A small GAN, trained from scratch.
Model: 6.98M parameters, generator norm batchnorm, generator widths [48, 96, 96, 96], discriminator arch preact_resnet, discriminator widths [64, 128, 256].
Training: adamw at rate 0.00018, 8300 steps, batches of 256.
Rows from block 4 of the discriminator of a small GAN, named by matrix and row number. Rows with one number belong to one channel. Each number is 128 + 32 x the weight over its row's rms, rounded and kept within 0 to 255. All counts start at 0. Numbers have three digits each.
After each channel's rows are labels from the 100 images, of 14848, where the channel reaches its highest value: "lies over" is the class under the peak; "strongest on" is what is common among them. Only what is clearly more common there than usual is listed. The data: Sentinel-2 satellite tiles (TerraMesh). In brackets: how many of the 100.
# convs0: first 3x3 conv (discriminator.blocks.4.convs.0.weight, 128x128x3x3, each kernel summed), inputs 0-63
# convs1: second 3x3 conv (discriminator.blocks.4.convs.1.weight, 128x128x3x3, transposed, each kernel summed), outputs 0-63

convs0.96:178134110104138113087116108136109123172093138169163121104103193104128120122087154142123164195122143101129148125089135132121161130155148080116159121186132097091064119095090066147115217108087060
convs1.96:083114172121148108107126132185143127140177058155086141113112109168167090100128116070107089097128141173129152181180137153121121081115104092148145130087151177170136130137152159162163091116166163
lies over: rangeland (52); bare ground (36)
strongest on: bare ground (52); main land cover: rangeland (51); main land cover: bare ground (37)

convs0.106:115134117149108110091116183139073163148143152126134117129089174162113124075121057136131133091129111137143094124142153143136132147110136147058056143133108133114174075142055141083107168171148140
convs1.106:131068161148169166132156076086171089145103103123098108163135150073117159159127142107101094141116172114087077165068129103124130089080139087126114090119191116165094160042149140144093106120079105
lies over: snow or ice (85)
strongest on: snow or ice (92); main land cover: snow or ice (84)

convs0.31:136178096179095091123072142182131161165173140111102148151149147116134156146145157112133099141120104117221145102142128110177131113130164128159150138164069100107177118119100066127104090178065097
convs1.31:147105139111169151168158168103141144138108167168098103123136122163151148167136152129115131169123191171147146195115152112088103148144147092125148136117189118143039196120146165120096135136168125
lies over: snow or ice (94)
strongest on: snow or ice (95); main land cover: snow or ice (94)

convs0.72:149098134133154140089102069177128099114117159138133123111108194135131100045095159188119127108111133150118124114163185099072135093181146108167105101123128097165095084179098077097111141110129113
convs1.72:083103057118117094128177133112152051156139101106111159129092061111102123103086084053125096131160159079134158153116146145112105204091085142117121085137138168102126138103104102122115093117161161
lies over: bare ground (48); rangeland (45)
strongest on: bare ground (69); main land cover: bare ground (49); main land cover: rangeland (44)

convs0.67:182075087139122104052119059105167111112157152147110139079196111085110072141163125097139203147156168185106088135105063192103130119140121136171165117092134160140168129120105122183126096087136138
convs1.67:051141131083145186176102139125138108137088072122120151103123132107165098102128133075125079129134109130153118151089118173081172142130099092027111135114079039056120140189111130125157152159137124
lies over: snow or ice (57)
strongest on: snow or ice (65); main land cover: snow or ice (56)

convs0.66:154152131091145182092145121168091085069123109071066126145097175153143128176065141156087166129148151156134160082107141085104080114166143112110089121112124138130141137187103104142098103114070121
convs1.66:094092099109109130136115132130130155093096174173143121111112080121157115111107159135154096149179133136146084172133130155120142153193115079131169153138104131135079147086100117153158163107096173
lies over: rangeland (46); bare ground (31)
strongest on: bare ground (50); main land cover: rangeland (43); main land cover: bare ground (33)

convs0.76:193098137091148089106153093151162103174135104093129148093141155137110142143136130168130165122157139122101171153100088227083137172172139117148122126100146144125139136173094165163075101162153139
convs1.76:047135111190083125171154178093098111130157134130171105182143136093118126094085123105150156122134133059176084138096142151189128143097094131083165149147157111126120175137134114144151145164071146
lies over: snow or ice (58)
strongest on: snow or ice (69); main land cover: snow or ice (60)

convs0.38:162127113091170110087115071107097104081119083076103115088069176154136163140088083160094147163102101195123095110107198123135102098118167078180089110080122151107185070132109146094077117113084128
convs1.38:128115124136124162163142169121166150115088162124091175108134131069089098133136146104110122211148149039173099146133114098096149114123138162105131156111082102143087155148137119146174134160146158
lies over: trees (58)
strongest on: trees (88); main land cover: trees (59)

convs0.10:156207127090080109098098116151089138172145106106121131108135200110116127153093180079182145136129120143138153089132110079103123174123155111134109108092136102074161117158116166082101156118067110
convs1.10:160077139136161114180110135183191138134102080125085117117133115134144064088120066092130103166138144090084152198078107119119089077081122137185095119097154145176089169131064097116090129105074121
lies over: snow or ice (90)
strongest on: snow or ice (92); main land cover: snow or ice (90)

convs0.125:118158158104127088105089150096079103080190072084117075095175107111120154136112139133099128104181130127171079198138134107148043094108177139155118145077094128169178130157110111123132086122094099
convs1.125:179096100084151141181153156112184135218079174130117155174110138129085081102153103121159141112120088119143129081121106110081137142111132129144106156182086124085088164136104143154119157159127159
lies over: trees (44); snow or ice (36)
strongest on: main land cover: trees (41); main land cover: snow or ice (35)

convs0.51:130149123155090081145122106162177075143169147093164109147113147145100137127115135143151161156139047137145154116126137176141115120152186187109163147144045115113102107140155126119124107103083073
convs1.51:146138114135165213131119149104169161130128107112110108103181095134062114140088109132104138136122189132204165145137119129147087118146072132107152139127156115134131208110132168144134144197152167
lies over: snow or ice (56)
strongest on: snow or ice (60); main land cover: snow or ice (56)

convs0.117:138167137162091076126144103120102141150145094144154158100088157125180120133143123140150140103159112083066124087094116081124136150185090150114090117161108130150170109128151144109087106124051118
convs1.117:136105156132155110129105146125176081128174154070141100103161117150170127080100137128089128119153141147125127170131166201168116086152113105150162147119124194137134109165073121149124146107176133
lies over: clouds (28)
strongest on: clouds (38)

convs0.8:111145114134150125116144141192146082137196176144162095103210151164148092125155093131139156119104158135089142089130153129142120101168100166184092173144170087149109157166178200142151085107080112
convs1.8:101190174135166182106134130116094162067094064094092147092097115168111201121135121157129163107188122096141096114120112149110187188135120137084118138115124152161135149208050099120103119168126122
lies over: bare ground (49)
strongest on: bare ground (69); main land cover: bare ground (50)

convs0.126:110137156180120147151131182098113142170118116070128140084132166126104119159082064145088186183122163142168082101138121146132167130151123099098111115119135148092105102089114113094082181151159098
convs1.126:100054120101118070091138163134090096103108139124116071174087109099089082125102143083146068094102172131105140148143096095148110127120126067164076111148145121160093104017147093161143135086148126
lies over: bare ground (48)
strongest on: bare ground (65); main land cover: bare ground (50)

convs0.53:102126134146123085140145050183179149136115085124155155144109159081065133110154134118098125115126148094118155116055145154112145142175141099184172107138133095167149086127113081101115146093204118
convs1.53:112163062110127140157129135128051172106173058171092103109138087178160145184072111098128112110134123120126141183096129165142098120109084119139148088141122141114086101164099091122088128114107187
lies over: water (93)
strongest on: water (97); main land cover: water (94)

convs0.26:117166102193068137187129141159175173142131120153109164142121154081075210092152162135083169150103132123152159127095136140129156124149138147164170099124121051133125146133169189176141080099139129
convs1.26:152125149087119133108082116108090101099148073065106152083200083173095091180085065154148180116084090113155151112114135184157134149105114138109075105127168186152162149156118138111131115200117188
lies over: water (96)
strongest on: water (97); main land cover: water (95)

convs0.108:128124128099162130079094123118128141122134051065132122136104122142151181125130113153112162150119120113139138104079108123091074100130141107153091100092113111124141073149129070078043183135079145
convs1.108:090083123127146116226153147121121137118117233159138100167100156128106096114081140108205155144145141081125097166122132143145115149120152133075178135145142128116059142109118118125144178110104169
lies over: snow or ice (45)
strongest on: snow or ice (68); main land cover: snow or ice (51)