{
  "image_size": 32,
  "z_dim": 128,
  "generator_block": "basic",
  "discriminator_activation": "relu",
  "discriminator_depths": [3, 6, 3],
  "discriminator_kernel_size": 3,
  "instance_noise": 0.2,
  "optimizer": "adamw",
  "beta2": 0.99
}
Rows from block 9 of the discriminator of a small GAN, named by matrix and row number. Rows with one number belong to one channel. Each number is 128 + 32 x the weight over its row's rms, rounded and kept within 0 to 255. All counts start at 0. Numbers have three digits each.
Before each channel's rows are labels from the 100 images, of 14848, where the channel reaches its highest value: "top examples" is what is common among them. Only what is clearly more common there than usual is listed. The data: Sentinel-2 satellite tiles (TerraMesh).
# convs0: first 3x3 conv, stride 2 (discriminator.blocks.9.convs.0.weight, 256x128x3x3, each kernel summed), inputs 0-127
# convs1: second 3x3 conv (discriminator.blocks.9.convs.1.weight, 256x256x3x3, transposed, each kernel summed), outputs 0-127

top examples: main land cover: bare ground
convs0.63:124120128071169087141156133157163118175170128098100153218089135097150112085090134110065125130150174173112152150144127139099107089126130210153142160107129157152159104119125122189129130191130128191092167091111111094140125133121175172164188117087147118057105124110152139140170091124186171093203138111097116120118147102159112083099128127146192163172123132172086155163127095108120114098101
convs1.63:144169103131132089103164148135126136131201156130108144118114133139061145128110144136118150124129157189142122127117169116152174101101150105157094102095110096100134094119080208105096090087115070113155151081135153124130119188149101114152062163170083078067107107111151152133099081088135103129098173164082168125112144069113062120043132067087112095113126149152070132095141146171123188127125

top examples: main land cover: rangeland
convs0.46:118092200087109092111105155123139088187150154161103179117140165113138171123154122160148129179150121091181161112158093111147062152122176150145136145116119111145161091114150187059097140146085129138164118130047143120150140159148154059201114127163186153098106135119145144116133160066101155099188133127184102123161108096159132078085114104087155116135099141081145109140130141127107176077069
convs1.46:176101058128152135061172122107119112146174190163118165134141130152113101163153112161170112159159170140099101195152100075102119131087077148136119152170076142113137061137118120138149146147124114107126138193112186085126077137150096163123139115122179134153113126130092108082109183080166048156068118147143182117129137098072149119140121114075158102171100136112125157150197094112118158095140

top examples: main land cover: bare ground
convs0.141:111148127138212163145162186137142103167110082149144134188111163154134188152078119162190065121091173137141117170171189111151147152165116140138182135151116102106158174147165070096116108140168141147110129139145140164081152093089143168196174158100150121119142136117188127089187161169070123164129111181104130146099122115145091158121165130112143156171130171130112136157080070142101137135169
convs1.141:146186199110119103135108120146155176118185139086086134089083145147086125169079126117079134087150214152096105073153101115149193120131129115055115109122128139122165142141133095155148064146124149097127142050104132113143092103109172123183056123151121118148089138168103097122067119115140156147130194068128086143144131156094087109110111110162052123138127090179099082121093143123085141137121

top examples: snow or ice; main land cover: snow or ice
convs0.218:105106161136135141102041153157121096164175138133144116113080157125108130121163073169137110116144121087145114119083133175138122141131081182197139088150110154168149079144122133108087148148117146064176099171159110189117125166140203128138157175145118142095097132135139145161120148134165204131129183134168139103113083065112151083117156134120192150132106104111107093098046117071109125160067
convs1.218:134163145141126144093152162133090148133158159105187143147101135141103134157119110165086184125124089139103138144149165124179107116123095126178133135098125153073128087133143152126128190117107100110120170158134158154126150147140091125135136102106147036096150111165064105110125138058156114111129128209106148140166062139130075144183133037135126077150095142152090127045135150093146169110139

top examples: snow or ice; main land cover: snow or ice
convs0.113:149124135092101100171203135182157061173160157156085125132167237104183123077127129140073083149117180117081159117119115136124099156147085103172101164153107064169117117103160086129145144108073158103113109172142138114104117154127134124120131137094162165134110155100164175171095109142129127176162125118136153136094162110132063129120102131107089114138140127124173167149084036142111094110167
convs1.113:149094114075118126136134109193172077118147176095110140151108198219102111160145165194108150155149166152194081136104098062121150110134118116146136082152150158125139111125171220114161154129093130130163148080144140135171111135134096105184075152186156136120119120125127153148137103145197136122105179178143118181165096110114028105179115182103110190131138148196171099128189162161116181159208

top examples: trees; main land cover: trees
convs0.36:156196139136127128101128217112179125122166169106141128088109131068204189066140156097162174123193106113146161084202095120141163087100074198171075141128136132121165148163128122093117125178127099150103135170117060160093124129153162120129136141159120092109119104106173161074153157106060119164080156139145162153134119129173137128127091132121140151162150143124140103160139157122111170149115
convs1.36:103096143131116074095099073102068095153128138224116114138126145054185123122112105172144164188165171096084114127161062113145149136101057083110122107096121172083084119101093131107175101126125129098105126155126105084089104039107140135053156067134088129141135122086129132104128133086113102184089120153127082107057144087168136078137122089114218119097131134107122188122185125101075102112136

top examples: bare ground; main land cover: bare ground
convs0.142:129152103123120137152113167087156157143152117136127146109020134122177169158124109095131173113113102133162131210092094155085175118185128160084165129071127135092129153143122133169133146125091100204155180101084097109103137153102124112127120146087103124163139157117126153107180121091102166103114086152132107156181168160164177146115130123145077243107150108136117142120155181114186104109158
convs1.142:111124141130114057133101121125128109080102149181056189143178095076099176114176096092084105116083086126108152109137100164113145152109138124122082031131154115093104162126104126145140041067125131175125138072055100138111141108116128046170179107128119172096151110102169124148164124104084180136158110092112097105106171095161171138113142113102143087097133157097113152071150120129105111159140

top examples: crops; main land cover: crops
convs0.209:125096091180107129128101149117148145134177162097113136094100108114161124169209105121097147139097113133083066120111061131127169126189160194045166156122117111120155129142104098207163137148082109119166139110134111151134175153112055155135095086076133124084104149176143167120107101105106138161095203127119146122113128123099151110167172165085145146141111149071115123112108175199177106119134
convs1.209:127107132161133105090163158134146122107111143129161163125198101101082150133155077106147167141071119127116149142113157205138144167123149141127099089124101069128125109173066130126105080117175090186115129136090176136133142169139137126155174139167085137098192139130156148138159126136137215143153150177106149078094249148132184113131131122148113128169127101123121169072157110133171077122125

top examples: trees; main land cover: trees
convs0.62:153132108068162117158125146054095107115116082133170127071089104103127103116089128093091165154101126181128107092146199137059142125141153124105148174096061117109134147171130119068166083142101112082135131134162079109134078090175082098097093168114117152163114151146108164109065105143131066150096119109164099108129143091195063089114177150144091118163097159104148135130161106113088081129129
convs1.62:115121172105069069132109117167152059079153111192091146168145132099056120228142161106136123155092121111137103116192143125068124105145158153170094022157139122125124119140123095148144089144140124145152135087120120113127138147123150047119103176206114151107149097112197124134102142181116180164132151139163123074139188085178103111142110149140189174091179124137201145201175148145144075143124

top examples: bare ground; main land cover: rangeland; main land cover: bare ground
convs0.66:076173113136070163080130151125124170134084075101135169139109177174162119154106120131086129090105063138077172168155083100141160032152118136158114123169118092172181141100124110178136171115143158119138134165093165151102143124133092182173134143164140089113176121072113150119145148119070137103140101110134151131117106122166131116178143153093156138106108133164046078145091101147121097077068
convs1.66:139208166155136118078138146080109171141138183060129095062093097084127122118080146091112153096120089116087119079148137166185136136060105115107112131093077123127076113146105096148100113099121096125122084088132141158072099127155108102175111134099084091125159129087118098127107134137119114096136142157086164060070124104110118161073148077164076062132114069085069091058051145106093153110115

top examples: main land cover: bare ground
convs0.49:131090184141103141156136144122114153107119112103145103106133115137139138045099179123144105209162129104145116101120120125159137088110169123092195105136148132145189187157128157138135154126115137147118138140173132135079176173188158120066142128194160121084195158148145130091171060098141132163152200193146129186132179171168183177123138101111127178079127134105148161113150124155118107121155
convs1.49:130145107142132110101150186157133176165131145130070137063106078117135098214124189126123125082185185156097161094160059092147195101083124111076162160121102137119109105103125150126115079138182166129128063138120179088076123101131058162142111156095094109113090137089168110143071089141121098074131161036133042072101153139083106137095083123115044091126072117131126132135123113137071184108095

top examples: main land cover: snow or ice
convs0.206:129147119151149101143125122109138110137081110127162065125131113106173129152140142096173148109131105163146188122081158098135218211146146165126123143055096177089145136155147097152161192147106153159108171109107053131079191166071086134135119125088096119101116183111142137114106131128095165148159193150136149128183105129168103083139113169154123123138121204155105128148126133130150066186144
convs1.206:090126104128100038073124132103145099111129092207099180161199116106098130144195148145100148156097111130146149138130099147089184141092163080168086058159169109139091140151161084138108079120101098138118125104062120097109147058127139098159159159147102155085101137086140147138144121107161153142124130117127061096099158098162166124101110134088182098120148158127120194109221126135116138155125

top examples: water; main land cover: water
convs0.1:119139160186138068148079160110134103123122110116090107101079136120151103098139150099150143144165105101129130112112130092096154161106074140145120083153105148142128166130199110128110192116079189091148172199182149117177091155171144082157162176095169164107161131100119152104084139102059153064134110146151114124119153159158125110099018120160134109100132108140103123072171146151087166131095
convs1.1:170154058040109139068104106120097153122168168168128092140122101112080125120165125165117136112091153116098132130104155112175150111105105115115105118063119138182077042104098083146127091112125098121115157198149104115094081097172095148094119114107117084096070142088118095106118115107108093097142089197095156099117111082126131125134097083087154073090090113094081123125179096088166102096108

top examples: main land cover: water
convs0.248:089117188156146145121132160106131124084098171124155115070173142158126162137205141121157149176137155102111101162172159097113115057087132128128134093105131155181117127097146110172154137074105135118117121155124117206103175136079081125203120110173128125097121086149139106128152131138036189127133150172167135155176137126155183164134119147114094154108078209117125151156117115153178171090119
convs1.248:118085116171121116100110104124101107117074081170131128102121040049158116130134093076130182100140111091106099119155113117103097140110121148158122159107111145155118160166134107193143121080162110178101050150077089082076103075151110148168179085110139150163149159080166118142189135150107155093149093129124120027088150141086149105099092153145168133185108105043137169122147140131141068094065

top examples: snow or ice; main land cover: snow or ice
convs0.83:131092158115172128163187148149082092185150082133105127122154125096097094071086095057075086151197099113144110085159158123139099142158101212157143182116152115118156141164090075110157149151103168152106132127098150116188152163140087147173139168175148166162127128081136157098153150142111166078126141084126118089117135152108083085124109136193183118179143126099127120190124095104127156124136
convs1.83:131169138099113090075117133137115111161217152137152112121125143146129061094129166194136120165165182162126076135166114096143179089073091101076103122130130165092119076132155141132093084150122099146125162081147108095118125083156110100091097102164096086113087096103135112099107092082149109185082143138114151155162071122156066073090130130100113065112131141107110106079129140068104126091157

top examples: snow or ice
convs0.129:188118059093112152211169139140120121144110097165186137117082142107092113073063170144089069111148113155103150093146124173123142107097107136134056135162163107128155166155076091120137125176091069150081116161127164144081083115139155107081167140130151091145119183164128133145125150112133121128118088138170111103116185178174062094164161159109105107133122110105128096121145113058096119096098
convs1.129:072135138092105110156094127167136110132177159146094096162116166121129117127086163174161076160120127113123121093133136114135167099130053132132102105134137139062138182106184141115137103145130120128145184080115152151129113129083163107087082084163144114142120124138117136110133096112140108203094189091178090151121085086163084094103127142149138102107172185138095122144122132109049110127194

top examples: main land cover: water
convs0.117:168123171148106132116104111137155087180074127095140145122124155138167176095184118124130143183102094144147097093157116141088114109119121197118146132136128173172158159114081085090102158100142150089134138101096082151094100134128145064086121095127154138086101130129158175105133141106108161077115147191167116173172154141138196139191213124133094085047110147178116097116147109155149197158141
convs1.117:176133092117161136105121139159059150181115118109160156114075075073134078118162105092159118088135125119104107102158120114128122104108081149072143181103086151131090110126119125152120154117157150103066070172142123085064119059176085180103135090116121125110125153077161066082137114142096092069120081105094121070076090130088106124128090111119108093129102078062160148146097123047147153048090

top examples: main land cover: trees; clouds
convs0.114:174147101137167090184092114113131098149101094187190088065140148134164133080079130115072123116140132053107190125108111165112163160157106173184132159151120085143196124158144120139156129138075146119126104143141105138167124165102117103147104100073155090131128099175162185129086149085103073161160088090135152080160135143134115094123086077121106078155138136123094047164111092146114110131120
convs1.114:135134149132090099102084065159133114120108099159151131187161157133130106185159115158137163179142147120141054132107082127154089149131092150136100069162126169113117154203097155180187095151178146142109169125110121121134132110136179098181150127204170148144175128100178120107132191147177167198164117130141064082156157109188151075192150162129159147166139206136124170142187149099134139131190

top examples: main land cover: rangeland
convs0.80:136185146109185082106107142146155107119201155136149169106114123101111182145097116146111115176149116103119110136127163179076129144185104168168114143146094131150124092072177208076172158116165143141116101113115068101154159141157154131152067195166130147155132144139184184112084160096185140158151198130111161132119143075174164112102130141118090104187172147152148151171122127133109105127160
convs1.80:124155119083113117057109109040081095116180200130107155109073087145103082116140083086126157136147123114092111132194092086124144120080119125136130101111086145117092078145092097135150127155141113090063102151103110127087077182145079087087129135114127133097126136094153090073106156088103091121129066145088124124083108112147123142123165092089154085101090089067150158088145148084122144058099

top examples: main land cover: water
convs0.65:133173137141174095104104141122075105092147076053113086026104066121193143132101124097138148203132140126118170118125107134076154107159103167134079204143110144120143165160121151134139127127098105135141143156140058135141154180179108106131117099090185072139112082169160139115128159072128150173138147141084160164097122164103152132116108142099147119118133095195072128123135112080090097129131
convs1.65:127187109125120076062084119122116169089115179141112189158129136090073079156149113091150155128115188140079130088130080125196157128061097122134082092108110133098108104195084155156126072103191113138129116096132171137093081156112122127100089123179113113116149107095160117122058112139124149183159114120109090056099149122155135093107120097141128090124120146105076135100122146110123130101143

top examples: water; main land cover: water
convs0.222:134147082164074116120123103101084112138081082126185144146142160137155145139088134162124178130091155076140137139122122110056118096149084083101090108145075091149164142122190094144119142142105105110164109107174107149193159169118177124141064116083150163112214166111163119121069168114129136093114114124122185139151091103098137149106121095122136120087142193158097069104039149157152129157115
convs1.222:160143160134128120102090142156064168099114169118159159059103070081087130128160120079116123109099126116122112038151109171180185100088113154058110130100090130132089123133141106153080105073184107167089113157114155122125089113162073146149129124144078083114207154091143122088149104156097158130202111161092091109091139121081144108122080117119093101101113117090126112104052093089158114102099

top examples: crops; main land cover: rangeland
convs0.99:102134131140113168114103136147123077117137126142120145117150158132111063106176102149193122134135110100182131187144147104154201106107141151106168135112108089189084109142109105139096115133097102100122137073084050163103119098091130127129118168134096088199100180125169108112185155084131073063095111138126111144188118133134141147127153140097080171133063182108099212095139136116083168131164
convs1.99:084097134140119139148115152181128142116136100137108109093151119097106129217148157113151116071099094130152146128081124127052124104151109110125116138147072111188116149054155123115139079059128110112110092138117103173120105108115108126176095138079140145135093129097068155150097088097111159086171194067131120090116166108069167103083044166138114146093142086103135084185187126120103079123086

top examples: water; main land cover: water
convs0.90:103111144147155068144163110096085136056114131170176134105095056151174129127116081149143114175049167136143171168156086146064107096130112103145165145159108147155137152138130103069137153168129126075088114137101108134099134116174150105192128142150121125173108127131121116079083164070146114179185113141094156188153146151114122140144132160162172150146138136190116175135138227130093136117130
convs1.90:136164181130094138111112139159109162100163184088097160134128118125074093218144172084140124112098183166155100079129137088111185108121086114066092122095105107106125097153146182144123104121165118180125122094160179113113078161139152138147075113162127100130161158140139143127112113145127163172196139120100100081143151130141106077076090120149067104117144138098124080177127126112159152121139

top examples: main land cover: bare ground
convs0.128:111098140101207096102138109181105106082108117124095119109126155137110098101108134141189088108163076131143123089105153083152145084138176129096127157058083140132107109132090151131153150131173052192125134112092074152059175155140152086099138154117157158091127126132118054153145153075143167127151163183177102130040125126131128143129139167105111117122221139133154124130107177127162109143153
convs1.128:092141078086141112055118135130115151126148142151088117088096122139146142110098126139131171109152132095110145105142063062113144049077125101098126170060145113067101111107128140100095085164134089076149076121139120086091080087118089128074049146103083113103083152058148115129151049139176090113082138137083082081123088116092122138054081112059106107091064110145103126140143123140069117126118

top examples: clouds
convs0.17:192178142126175100150081142149177100126091137167129113146138134119215161075091108170186151159077125129101120083190172081120170140096128166153118148109132126155137144113151152067132114153147123094097120115141125139098138074098082097184106102112115116149098134126130157091117171003057103121156136145115149097145107120146128098184108142064140101158107181107091129144102133128169117133117
convs1.17:094152150149083058083117062144147142070100135190081102142144113132108130108078139157110125135147108091142082105128093100153109143084089114132123100129149140137106151171107109113155117144065162090104143108067090109136067108099161130127117080136167170148122160135038133119097214092168107172099110123114064120122148114074165086127138113136141099148123168165081113168165110123131065142142

top examples: built area; crops; main land cover: crops
convs0.163:135103101162096138219113129164168128075097180182127114114113141135179136119099140165186095153103093136145144153135155123134174177131136141129103144157177106146170088141132126076113116135123115166158117146127133120094102124156134139160093101125043096075099135074182170080185071122122102138130164109132109129139092124178187139092096127101181172160108179108122135124078133135189087186064
convs1.163:111084116177101105101154090100174088089136121191061137121139143129149107191128157210120137153145151134140108150132099156107100188081133075168122077169128150139123121161122142123135073146165122124114146109091140154097077096100109145194176130129154169148135094109125161105154205068146170170134122110166060124170139142112125173157130147122148113207111150168118184087249104165035119123151

top examples: water; main land cover: water
convs0.225:088127109114115117082140067165118107129124065116128091089082182157128136120060088137140138126111167088128144169100127118115151127108162180128148108138144120124138171165158064126144157117127131105066124174168062139111130109159137189097160185120124189152126133171170172107130113116097122089135120169105152169115128140079155092098165067061121132109136142133083152100087183137042199162149
convs1.225:148120136118106130139091181134133130157124126058149108096107130135106100190073159105139136067111171144114183089090076148115110079145156120052107101097161096148119127083129135121091111120165095080119103122127100125129128109148097137159049142066068100090129129089118130129087073158101146129137184117118099101140166094115125124096055157119067172097117096154105065132075127132112138134093

top examples: main land cover: rangeland
convs0.151:124137163180086116085073106129044083147187146157143115094114127160200162123100118119142136160173118128159141121062097165118139093134078095137146167128049169142123153150109099089145172104177125178153079127159168113115127144106179138134184119138067125162134146130106193097098098120179153127094198143127150097118135092120157133155156155138070135115125087158142050094121115113084134111120
convs1.151:175160102101127120075121145113088137160114152136174145126101111134120169164133088132160173114122112103095176120127100128162150120085155111084112111109120139076087031162114132130076132136111121120143131138119212123127080128163084150118079132120078078091127132093145135129093098089129102122163091203070171099075100148129102197125122070120119090148066127168118162119110144142224188121115

top examples: main land cover: rangeland
convs0.173:178119166149171137083128067144112162088152109143188100107106106124146149168125169109167177138131150163097137144103148148097060137125076090079168137129119184153102152188194161135137171139166112153141074098116166077151156120144117103098159178169158167193150125136119171111093080130193183182036119145158153131122147116169124121142139151135104104126124144143101116099151153169087173132137
convs1.173:211149094093103089096129146069096120153119094167170154107074116156122151156126131083158180087150124143114168102142150108148142127101162118151135100107151154116113079163141117186131126118175132164118118148099161134130115102219079132112098144139109079114129156060203083133123117134104124102177122148102169061115127175084107183123142097083114116145086119136113165138096160126194161105071

top examples: main land cover: trees
convs0.32:126160139143154123155170177144086083178104137162167120133095134098201120124102161102085136106123150153131143126162123134129127120153095151121115185133165093160197148199130098158154123136107128113118068116117192150128156148162134096211142103069163072192110169150162168143108128126137148133122079092127156080106184086129114098110108173143097137175115148176120088187118076170159168180166
convs1.32:168154143030085084112130100138143073135152134157177173181106159173071132180139113163129194153131156151125107119149143101186149125144160147124101033166128149149127074171121113170155104150155112132177174081122171130123121147159146068119078155151183096137079103141199155125145150091129130184121130196112167149164138133150078166135104102102105138177088130183136153102159158131125117145148

top examples: main land cover: snow or ice; main land cover: water
convs0.125:126156091146146145110095133087142062151142168081158109122184131065107140140195151142181076166207159091150122137146106099122104092076125155107132154131132112192143094086108111146097164127114158099109107129087102123149130112101098090193105137119190089094149144106162109095160208129075194109124126149157166145213109181179126121110102100129131122115074162134136142131127102162104171144153
convs1.125:143116126167137163140096126148078119163122100106149154124121068096154068161179092082130107128167143123128084120122142105107160102154119168112174197136069158176134173123112096156158115137161179143081080176152101082085114119149122196170137149124129140129095101135132048101132124158107149114167130054095122075103100161103153086125111145157131154127134099028169126218119116100137116074106

top examples: water; main land cover: water
convs0.56:065099196110129143107137119106129109132054040191083165133092198076120212135112157161119108112093134167080128128096105155184097138081159135137156100091100107152142139125125108132150121108122101166116095145064157139097091112171141153166168131136106113113124113088132089075150112144087103124098104143113136161132158118184127088097101073146152139086065112187110116143112113063102099123116
convs1.56:168138158156113137137124137153110178129155148081081158076075087104081094202095172121108109097123182144101107098122105121095155095090090161088088118143091121156150118133146128157134100122143137077133130106141160099097049113135112167167076123149132162182125091138157132134101152154087113115103147115135135132113186143086037124125085125155100117120112063132106086149111149097047227104130

top examples: crops; built area; main land cover: crops
convs0.120:148133130134118137090039190129116125104128156093113114078056117085130164121146107163176143178087127106129080121083089132114102085111062166104101045174120132131162161111136193096068110110132115107080104167141108124144087118149116061154113130121176109090110122107163148107103115158153124087087136170113140122072079167153127151089095108056104100142128147140119119150121100155172163194121
convs1.120:151096126111102108041067113147074115161142142158120127131133095065101102122154128122115107127127143084104112034159140140123122151113062171081143116101074194117147092147092126172152096133145112156083138146086155109116092142145123149078129107117128140136162156098104107066139205083111125135111108138145085080096156129148138135187114079124169054116133135063100138106114130087112148079118

top examples: main land cover: built area
convs0.182:109141131103098138143120087100110129063077163141078105149138134161110058084115114122190105125092078177142168073158169123118133138074237146094075104148133119129093110124098085056126144105133120137139096118128126106067101064121139072135149175142163134104122137137111079129151148077072110107193113168140076110151117133170120121100124212159143115116129151140099139079098142112117132096111
convs1.182:105118128096094112092079138180133147075141133133067082106111127117099102136144176106084103118113081091164124106084098114082153076125077122138108132138075121143103137075151131121135114118091083104099089137132107122105107081114087107124117099108137157063089208094113086148083079087129090093129163064137126089123059060100101110116118157114172146030153113105129098173141093108068120084146

top examples: main land cover: built area
convs0.89:091115135172117092148156132137079119113154135165147176133091131070126117160095113164134142164099130129108112175109170175137128137093174069100161092152142054113157125106156140100136051123085128135146101108216171050136166210139134130121111152110126099140148123136153128134119144111097108217131155091093161087199165109099106138121097099132065159136145144128131121093057100111100157158092
convs1.89:140150188099130149136136125185120093115144114070164128144168112187135144139176198173108129116152145148165134109118154156144196153181142102102137108168151119154149123120171138118150159111114126149087164096108187127160178137130155083131111187147158073148165102138145128111145087166126123133172136131150049150200207112138089096120082149149085175141175171178180106169114114109150147145131

top examples: snow or ice; main land cover: snow or ice
convs0.214:100127129118159155141169180153124112185102085184124120132149165089156143126076152117096156167170134137123072125133087143215126114101087137185103091110133154172197118168153118102140126146152085135094122111137167126128115101159139133153138103102164060092119107077130151155127123165065082123127093157112176126060112109174085121125132108141131121133133107190122063164047062079097152131168
convs1.214:157145168127082109143065090157163118134167165097100128131099170160074094148107144168094128135159178146129133078142131066157176079120085188115115109138119132127164097155151132175128117133149118066163132055117159130146119146143148121149025114205176081156097108130135110126106133121176108141073169124165092144159070138129073110158131100132088118141143167157093107126088150132120156133167

top examples: bare ground; main land cover: bare ground
convs0.100:098134170116140089131175186118082165145125126149105190173109113127090151158066160112154088145160110144084093123172124107130122110184150134123091129144173186148145162089107204138187091107175139147163128103173179055160105110111118133136110148153138182123156121145146109123176090128085168209148173104174118125160154176141180119138101095064094123165109129103129168127104159136126098185138
convs1.100:184120078140097101107168131106130113174142133155122171124119091145163112095188122097168114128173168119096114194105137121098132123144147136113137130141150152164142145139126103163168097121158145102104111194094163072117155122171113154155133150130168135115071161108154083136101161200101125094120117081111062116138101115104110173119127174071137168111143121117181140167129109109124099095138

top examples: main land cover: rangeland
convs0.14:115110127164126097173122181166179185194115117091155144141098214152161156068071114133110138161116111103129160121139095161080097142189160139117141159160143118132140174164065174066143095148115080186128129146102132100147101115098118089151056106123151129095157132191126125110131179100132128119132126109129073105161155086139170065080126106162135138174060137125144073147111107127172126131153
convs1.14:175080052115131057118125095143135048117137133173108157116142148142127143140184144151141121203171138085111100136199080126063111125105117167143116069162108169114144116196069139168148091186133137122142165129057159110153149082133124105134138123174144140162090084102187149125111173136119099178131132116165089168125148121167122092176136118051160114160150141182163168128152132124072109164158